{
  "model": "image autoencoder",
  "dataset": "stained colorectal tissue patches (NCT-CRC-HE-100K)",
  "downsampling_factor": 8,
  "encoder_norm": "layernorm",
  "encoder_inner_norm": false,
  "encoder_moe": "soft",
  "encoder_slots_per_expert": 1,
  "decoder_block": "basic",
  "decoder_dropout": 0.05,
  "decoder_attention": false,
  "muon_scale": "match_rms_adamw",
  "orthogonalizer": "newton_schulz_5",
  "gradient_centralization": true,
  "lr_schedule": "cosine"
}
Rows from block 7 of the encoder of a small image autoencoder, named by matrix and row number. Rows with one number within an expert belong to one neuron, the router's apart. Each number is 500 + 40 x the weight over its row's rms, rounded and kept within 0 to 999. All counts start at 0. Numbers have three digits each. After the name is the row's rms in percent of the matrix's.
After each expert's rows are labels from the 100 images, of 14976, where the router gives the expert most weight on average: "top examples" is what is common among them. Only what is clearly more common there than usual is listed. The data: stained colorectal tissue patches (NCT-CRC-HE-100K). In brackets: how many of the 100, against the usual share in percent.
# router: slot weights (encoder.blocks.7.mlp.router.weight, 8x192, trained with AdamW), inputs 0-191
# up: expert up (encoder.blocks.7.mlp.up, 8x192x192), inputs 0-191
# down: expert down (encoder.blocks.7.mlp.down, 8x192x192, transposed), outputs 0-191

# expert 3
router.3 106:506511516539475576536491474463456480487508543518457508448560472511496533543564500512428506444531499496525471466493533553537556483480529535431477493443522539513488589522573438548527469477431467532510496569484508530414456462474497588428462477498518492482441498490531582507513518511431453568548484557429505545468575571503564474542544428474494516470446451500462492470479492517488563459503444534487578517569489555429466535446472469460538469481562511467461519470586437524511539495443421542497491489500513543547483437455491505521509458473460472438486475487455495527530455463552497456
up.0 060:466500520436563609436437563478473502491448524523488553464477488537527504490513457501510514509521502462508518511482475479498495565482419509534480483540534536470507484461479470464451500491437634482541497595445500466548520501412463498524487418465508483534522465459533496466457530607508593507518465517525495482547432504490440508537475461489441502538624440519493494518481496549478517493488484502495545538590486507459518558467515562511531510481471516464447458581550520518469555545568520452484500441475473487526584455549459487434493484457464523430508542466486514507520460556467522499
down.0 049:516485472463480480540432505401432508439538527523440498482494502545467476550508488583445531585530495568490514465446529523512473400503487607519399562477432496492485513548508525460506556481496555553527492549488477476426560459511487519471544469471491538467515481484483503495515536490413501507522515474488509485527446447510469536493488480496486544454547553466450524548538566536501469472469428556539529562559540478501483516444472490546505535533524433515425539551561446564504509555481454470476445541474471489493541455532405476500524531421460519504481564545478521476551490574537487499
top examples: tissue: lymphocytes (54 vs 11.1); tissue: tumour epithelium (44 vs 15)

# expert 6
router.6 074:495481429525408524478438505524463496462483497504521587480520525525496496502484534507520522573548451535549512454469496490563505564488476450449426483540487480536449469527552555479385509557514548532503486588442509517525540489475513467451448578480501433502551465468528444513506488522568578505528552430450446465521507501481494559518443473505494484504493540507451474560474488436463540428495481459490592551577478602482497521494522462489487413536460463431586600457511498470535513440463546491468526492498494507569466491523490459484508502525532497524474462529485507522552454537460491487
up.0 150:536482449543482459526457467518439569533493454501395538546520498486507429547470527530450455513455508516453485464540461502480468511483499541560458465472418505508465478534472495484493542498510471540532462405489491480537536485420453507509550464508519578441492444519527402530542537493533498478557573555489478558569481529470551500500488559457476465427510521418548516487478473508434494433439521526536470501542516479543527556497426490573532525524507498497492530527528569534417531526526525499496497516538540465513503489440441382502482526514495527575501601505540556479517487550439526532
down.0 167:489476493455406478540438572435463568440473530533526509551495487514529480409480478462460571521469536446529514495522547515445531515464480567492487510521528472547474506456467442554461482488513452493569525470554545582458505492496522491468508573494468506445514513477540507500521541538468512493506574540580433483491495457488405525486514412452479491489517530440563501489444511525463561548402501528486517559485480606449479503545444479465436534457511580534487544503444528527448471516500498542551462544557535481473498538487472461499458521428480543464528479562549498469503520529419533520
top examples: tissue: tumour epithelium (56 vs 15)

# expert 4
router.4 090:535475539522478597515455495456475525488516534490496496412525491483472555485548499542439510460544532503543470475499476520542580447503508574453559528472474527496515533500557441550519495455480509547499462511454544568482433480505538543424432496498555557480455476494574534508463451481459470536551469528467510536457563545516590461501527433477456480452464422498521508504521489553488537490517466515482588512550476570428475549436479552451505504514544519474421532507560443543504544489466445510517462487480522502593450421437467522559464419446466501442552463473503529519517497455533510485
up.0 026:513470411491559510522395542378516482558459527523472554545472443542517534523466569453537498548527456530503530449513509524519473461529490494421490496510414528440475447441507502466498511539514571437544476512518455502442484511470570514491460539485510505473555531487599474514491489500468518500476521486492501395521482586557502493521456534407533536526536473550463475549442539517536595475572494499502560482578491528474428498451504520509495456537493426454491547499526498461551543482546477528492475454480481495492465511527519479475537520472501491532442549520512511516468367527518507498
down.0 024:533481563442479516515573481543473557461477510455509441507570566470478529521472432477435480469502565450399459551517419515511462512432490514507501476474499482468494519463453446500510562490443388478539519533493467545506523496500483403514513536512477586462449495550496530479394571481527556537529492485536510563401525464498547471522510449550475457479500480470501506492543451511509515566435524478493487496460548465497534509488489457524492496444500517561525454564448529525445563529532567538462499539504520511515543498459481599501509441482563498523474513554528443508552571474565482511
top examples: tissue: mucus (78 vs 9)

# expert 2
router.2 090:539425486461451574506448441529471482495515524520511522462551498458481548518567478520457532465530540478525495470437541538535544463463539577421492553488488571519486528497587484525492477474475490501520447524467553491474439502464500552456413521495518498489485507480528555487531508486459467518531508548455473560477564571497552483561485446433463534465461434535484482551498493476451572438535406544483578532569441522422445534473467498482538502503522544388500531547578432501530516473438486534462475498475505513551483412438468510539490469449454517440498468503492480519542443491520501487
up.0 052:551500545561422546455484504539502499461484547455494483426536549586510509465522471555493503453487442551479536530400542420452455500527478505466446486485442456567524527561505540474468487482451551447544476573434505507540592528525434532577474476502513533575479513530502574467543453555445505533439460477499468469474556512513486438468477527466539452575490518489464486573464541431471556500569483508473470512552469462484482511473488484532455449513472441536518466524512475473499527481553516512474516486491472568536493440434554522468549566487532573520455512560501520526539442467449502502
down.0 042:557536550456547561478533475551450576503456445471456479507500512526484579519537439543508483436491555436449467568484472509521451414459473533492536510456451495473495576449562481506553529485484508511528455454464469563504521526554529467532475444542504575462517488548477493495363521445565535570511469510529512528465491508557554466518523490527508512501512525463441442534514494458478427539428489504464516462440501466481444519487492490496516457515490514550461460532486463496495583508517497558450509538540521542536510490465519580495501451463536559411508527554528497502485442397554540451
top examples: tissue: tumour epithelium (60 vs 15); tissue: mucus (33 vs 9)

# expert 1
router.1 133:453549523529543434450546522525578533568481437433485433556418506503454438498462458475556447466460460424496524526564443479436469525514459445523492484493510476461498452496444523473537566555511504460483529438565468465505546467517494420503537473506471507505553526536461482541481532524578542436490531495560539451510443478470421485479481529558491477556549544473550540488549450527519492551430539516504450444420560456553532539497510517537450547509444535533512478487478544467465432540565537453510510554527505468446508593551542505474489510516544501540509520510478490475456510531479534546
up.0 005:545419520466478482498518451433524431506426479472517543539535539539470498422474592511504629508467459525522571461511540506428469565515564473497493503496488475535556510519564472493431532519446517563428514433534468494423477515490405474576505603475480508548524442517502515460552493443486539523466571486470470461524555517453522437503513494480512479470499497526525518510488513447477486462473465463507506464576512510488513449565464474486557466426480522477549495450517558518504513454529466516491464477490527492562382547496464480526555538511473469486516518563480444462526450505453483510
down.0 021:512562487420565507513414528458509558466528490538461530512545470432493525566488591461475490563491507511452507475520443526551481471483545496458488424532507562466435475482463526476494486463496508493478526550462533459510452435438533559505533525451530483457491500509531514519480554509468440423480544522422485436545514447484522525478501534503545482511520511506489512486506561547510531483507527459484522498697471440554533517491544528515535543461471479477511513532479555494515611521445464421498523534452523572522523492516467440531495496512522493490501507380452503542449528541511481470
top examples: tissue: cancer-associated stroma (40 vs 10.6)

# expert 7
router.7 086:520461479467473554499435456487451495494486480504583563412512486488537585540552559550455537481554520528541500459427553534538498425472514543494468500499530514499481527487544448578468469479515515544509464562461542524479423507502530490472459474511535487462456508456553528475539485464516449617526471516444479547440505515537544467546508472445458565489451417473440468551438494484468533447498477538495597519512466550465465512468523450440516480517548512430478548565524441556479545474437514529462529436499508546577505453454467488540503465510408482462508490484562509536513444498488486492
up.0 008:485485509504480492501481474445497450437531562548493450479520532460575558488554520538505571557479478467491545446495541473537472568477551521481507524543477533516530485553597477577442488512547480499443524465541549513512489542489487547546500527500457458550497476533485539510525525432538494484556506486561413530529518450520477523455494488512534574426476547534520500520474478447488487452443542438525493528602579465555507461500539541470510524459452504488410480479557524441528490436410497479544545534495579540509505483430512459483454482451465476450540470440472480403514547515441476424
down.0 020:503522487478553488482440560482506531526488463526519504550535505494460533540504541455486475557486536473449528509572467495514499480460508528536545438543506568436442506501479477470497501461427502517458513515419556461522446457505537554538541496458482446475474500562515455465400538495502502438488491508478472511540497419496546513517521536481500495468548477485453454498479522543532448487467523476387452486715502482483492464468520534528569517457489526521509499573466576500548537509529464526563497507489534492476539461498443464588499536572491452490513569445537451566478469485488519485
top examples: tissue: tumour epithelium (59 vs 15)

# expert 5
router.5 118:511517513479493598490449469501455529466489539471478461463546531523534547490584445568451487502548547484520541486492463526547530482461530556452476457506484567436489557511535473521509511446471449526476488562447538488478491478442495565458442485487520555478476521516494507482505504435430495561538435575463484511454575543469551419537557501484529459460528541499475440495501520506464563406544453558528565468587546545424482552441466548457513452495511493530479514515564453503435569537489459490521459540519519561506506427440469428522475485482468479466507503510517497548546464510545533418
up.0 038:490377466401535511512388525471464518444521475496561551497493492493489429490430473497523483550540537521555497524445563485478451557483477484501491557553479516525508492519597526475424462486494529518539566488517536472532484480509515538502524558537564520490509525436556546461542492549434498473493457503452489541555537474521514463497464542463448523473507436473520554513510606447435456458469461524569497516586554552467496519533518506454563511478470427482512489528510519480442496448484504516537475497505531484525589408443445528523477500508414531493462480524553491534519509539466527452
down.0 044:546493486527461557513481468417514528455480530503500485499539530499497521513478486504510490545539537550497526516530491492474466524513495532469508480522507481502502515504484406417460482447422473507503563612495443419587493530516536508547578494474495500500412553526501533467499522428465555470567523466476511522455483511450535493530440510512557468415465518579431529456487461472488583549526468469458505501568470428519460545490512474503470526533477551480448440521482571472465539479540494515534507424447500540457527454400475537545501552568430547585435506522552536564476543491515499525
top examples: tissue: lymphocytes (95 vs 11.1)