config = dict(
    dataset='stained colorectal tissue patches (NCT-CRC-HE-100K)',
    encoder_arch='vit',
    encoder_activation='relu',
    encoder_mlp_ratio=6,
    decoder_block='basic',
    decoder_dropout=0.05,
    optimizer='muon',
    gradient_centralization=True,
    lr_schedule='cosine',
    final_lr_fraction=0.05,
)
Rows from block 4 of the decoder of a small image autoencoder, named by matrix and row number. Rows with one number belong to one channel. Each number is 128 + 32 x the weight over its row's rms, rounded and kept within 0 to 255. All counts start at 0. Numbers have three digits each.
After each channel's rows are labels from the 100 images, of 14976, where the channel reaches its highest value: "colour at peak" is the nearest of a few named colours to the mean colour under the peak; "responds to" is what is common among them. Only what is clearly more common there than usual is listed. The data: stained colorectal tissue patches (NCT-CRC-HE-100K).
# convs0: first 3x3 conv (decoder.decb.0.2.convs.0.weight, 128x128x3x3, standardized in use, each kernel summed), inputs 0-127
# convs1: second 3x3 conv (decoder.decb.0.2.convs.1.weight, 128x128x3x3, standardized in use, transposed, each kernel summed), outputs 0-127

convs0.121:170157089134120090125129142134166143125180140143096104178144175146093104103157185156124080120149166110172104098133065178156121145101097152155104131058105072160177117138136128188083128139114120176101178137082111123090093123105133120152115130096077098176208148106035108145118170140109122124082140149078116166115139096127102111153189198109095123145131091147073113127088179117143130161151
convs1.121:078125128135133093124128126152121126127102095099150145092031117098125134203166149052107139163108100146073134122136158140190112120141120113152167150152139132172030087119127069170121134202116119091118131133137159153111117122076130145169163120133090106087129170160121040135147118098097112172077129116130097157200166155094118114104090142125167133091199165113135098157118149104171121139121
colour at peak: white
responds to: tissue: adipose tissue

convs0.30:102163100160157100131154112138138199086158160111091157158093238143072136101161123069109128186101112150135130116094180129064067118133163159139151143111135198135120164137089105147121147163119113035104102104075144145153121134094125111113121108155139128064158129158094080146105130206134113133109146110071124157139156102161129094125142101148133134188149122147104148173098092067154120107147
convs1.30:133085130101123097139109130156057101121120200120132102029123099164176102137105215117166084110133146162157140144166120139155123094121106104111142099169142086143154093138161133133113152122122126181145116113096071147101070069139107172135101141134141138144097146101138152112106128108113120047198113107138192096125107094063129132156092099170159099165088100116103134164143150128230107124116
colour at peak: brown
responds to: tissue: lymphocytes

convs0.107:147127161109150164126143123120174103103075111150068135145126118141123080173116168122147102086178089118117120150076111153105164086102096107105007142175094174126141143103177143135110115105121140139084120155163173160166165134139084118142124114146105098208119148143057143084137084186167152138167143153119159102147113131095110126112134182178101096155123104130107179053146149090151107181091
convs1.107:155116149129150143146171150143115101212185088131114099173097164124180113122163115188137156079157185119147136101113135137083143160123067118115195114090141152098176143184133114166139150161150105191141163118121118127100154133123162152149255207119135175155120170124132128158132171128070157147139118148123106148119113148170095200102149114139158160103098146127145155167134108155099137087130
colour at peak: grey
responds to: tissue: lymphocytes

convs0.24:103145145139156141123116140108154152096118129143136168107115126085103108109156079149099118042117097073130139144096110146113092114136101139145077123147137226122094133136117099102145125103100106116130127143190146132179174120132156144086123123157135137234145095164082122145107113144130183179118123087126207108244148144106173089106094095139140119176105047088142158116147107124097126163135
convs1.24:107149140128094114055105102090106093185152183137128086203119155109202126122126131133143130127080195069115156146085128137155110089132165135117093115108147169100119180148148137152116138167128145099162174145165066154104129115158137089170183145131193155179118137097149090132120112110083112188120122140102113168138079168148155086063105094122097150177107164101093136092083176131114167079104
colour at peak: grey
responds to: tissue: lymphocytes

convs0.14:157194144139166149096136157092089126036137123148116120111138087160103156155120147067151141141147153059112121135115147140112081132136130130125070183059131076154162141120165135216112113160098161175186102136139133125101132117096147059110123146189095144160122168115138138128152140124084162085144083107105066129184096126163093079114156108122123101130160082134083118150098169180102149180140
convs1.14:127166112117186137157139117092125132108083085136140134172152116115093117076125120114093137195077142159096139059098156120160132072124130121143073135178119131199068057111129100070118098127126128191106075181112102242106124121171122130138129118109099103078123110139141128175128149123116105067077117174163103125156153161107177137111139174119153128102164124149165081134110088113145082132160
colour at peak: pink
responds to: tissue: cancer-associated stroma

convs0.108:136133097141114144120156147108144179117123107151124093120125165100144100138102094146154128129135160130066132136116124124119084119158141162101072088073168158123114108101122151101118132137148099093059089164165133166144184133211117129136137082101144080165153075168046191128075103197125092096177100161053139125180170170182131148153146166198128105115155111103143160119107091119087099165109
convs1.108:141104136099084101158172124150088133191162220089147062073132135150218081148122185191150118117151177158110126124119098138186144159098110096152172099062109116118105139189159139156140093166096075128143131097117130202086135079155134095113136133130131196139111145125138113119130125110088106105137127137101115150089102119138138153136061083148124089110109110126088108165101193155143140092134
colour at peak: brown
responds to: tissue: lymphocytes

convs0.60:107136157157115161122138094122190085131096175140142165105138145094136133146178076079129142170113088123092112099121168122144120123093112158118111130124143165122122101151148116197149081121151132198134096130151118154128192177168130108126118121105223137178125026133174118104148134110176204145123136108155104046125043129098160130092075102103126109118142099072152135125139092101134132130082
convs1.60:146156120129101109102117139119140073192132131163123092108236113117133060152121198103113092094126138128183127149118150114080149202136169115132110114096117137170115175079117163066107137144144086091161141125137056097134111099169144109129117071130148103118184142154101181132145137145163105118101120143101134142126124112200163068164186154166096054108104094119153117100100186135143143110126
colour at peak: grey; brown
responds to: tissue: lymphocytes

convs0.103:130127113110118116168095150101082148171136187137115144116145002114105131173111178147137091161102173124120177129112130151179116163108131138123098127094118032153130101136128106112047096158127148152124125146141118132101113140141157158145153147136070133069143075146085146083134129121129102112167139167150095184148060101192137182142104150205149103097136146175117121146138087162139102081110
convs1.103:169144134153167137096174169133093168099136101115111140059092093120087109089119068145091182102159146113074103119085148116105100125146139139139165115138087179146059145164127147076162101143113151157156103121107250085136136119093139124054172138134149081112132161111141124154139121144064102156050161104110099083123101197114102124158084124107115109093138115128144109104083094116137159155139
colour at peak: white
responds to: tissue: tumour epithelium

convs0.29:142150140160147124143056124120131127158168136074128176162159091133180176108082139062118126075158117090129158085127126115132071155086158088185183029178089074145171093168105159140138140176169073106135099147102156165147109128108088174150115116158103114124152132091121117173145093169117092148159193144105166141124158114092071126166126147145139125172128145127084119134103113106091115079106
convs1.29:151050133111128145185160153098134152067126163098133088071112153136103167214110098100148107157129143085154111169159148113054144078134066138145177123160102103112114193201139098113151166042128111164121159089127153110136124106105122087074133107131149095082118156168145169122139136132130138159160140130139149105055150133154107191128096145105129130069153098093113149134078149155094114150114
colour at peak: grey
responds to: tissue: lymphocytes

convs0.120:075146149134130104122118187102108088163097125135147131078134049140170087103114145157119093109103143102130141123118126168148107111111149082112075086144116110092131108150164131078119191173126118169173119134135129162156148155131189154153143099152110082077136043121152153126162140146132096063111151201164127198156141156153131175191143155124134138063102143101143071152134105182106104089057
convs1.120:111129122132169135130100124127154166145148034118129156048122096084134199142129106081125112115155066129177100111148139109092128175100091138115170122166121126159123176169110114091118125125145123112103116115110153089144135181127130160093088118118085093114108129143126232129128118143168124190150124142116111041068168133115133098151133126117141150089062160102187117122115043120137071177128
colour at peak: grey
responds to: tissue: lymphocytes

convs0.19:148183092175128134181062178129090159123140144142059138147139132143069084094101141160096081146140116096138180060111123156150109136153128114139070061130059163122187144105184156119128121148154165081100125152117126143151091096100123096152106104176072164066133156175109129119145127154108088097129142218154132202108149127154134108148157149140128140175102120147136116136134083113086071137127
convs1.19:092129138127107116122144150149143162065095168124129101026179123140142109144125137127141158202110106172097130118164162141174151126147084132183155170134202172113089131145102109169133166182055090129085098126135095088123109129118051095130196179126096093150122146124131084123132120100047117095092135081169092131177115108099110149138105115094147159126164099157087136175144097121133146152151
colour at peak: grey
responds to: tissue: lymphocytes

convs0.100:188126110085153200125147131169152147091138146176140102152117114126133078189107141137138138108174140183081093075155149113135186093157157105109076125086172106109123090096151092125140139111124085094048052147096122153147125095137116103172132099102162122144146162137128155175165117136165078111183130134121155111049147105195080116141120198157094127166138127117105135089083084111103144149169
convs1.100:091107146129130106094111148114115126133115119109131152099150176149159069097126171142132118124028110190181131156134123126123135160120128147130091110088122156093087047187141141135144077160101127165177130130155186127147143123115098151116210143109119174146116022135205086122128118119105161052105141130125117092153089118114132120117143111102111099102109116112120204121144106114164219108121
colour at peak: brown
responds to: tissue: lymphocytes

convs0.90:128177108132122147128126073147130142110091115152175105110124146146155125169151146124125173163174103128064122136155116129123112114123119124084112218157182146091148114154136129050149150143142052131124100162130153133152132119149157098132110114159175143238138109157076131119112103126131116159130068039116099047170045119102126103124112146095119107218124090113140163128115116097116140164140
convs1.90:125138129118112135140055020137159132189125213161116111201075154095109158097080138177134140130165123070111140166111085141160120134106152184105089093097100178070175122104167102101128075127122136120151136142145152162141172102144133118197187097123132198150097095071130145114132105120148092139109120149142089127086114100105158110154093124157114105109100134134077144113162144167118117085110
colour at peak: brown
responds to: tissue: lymphocytes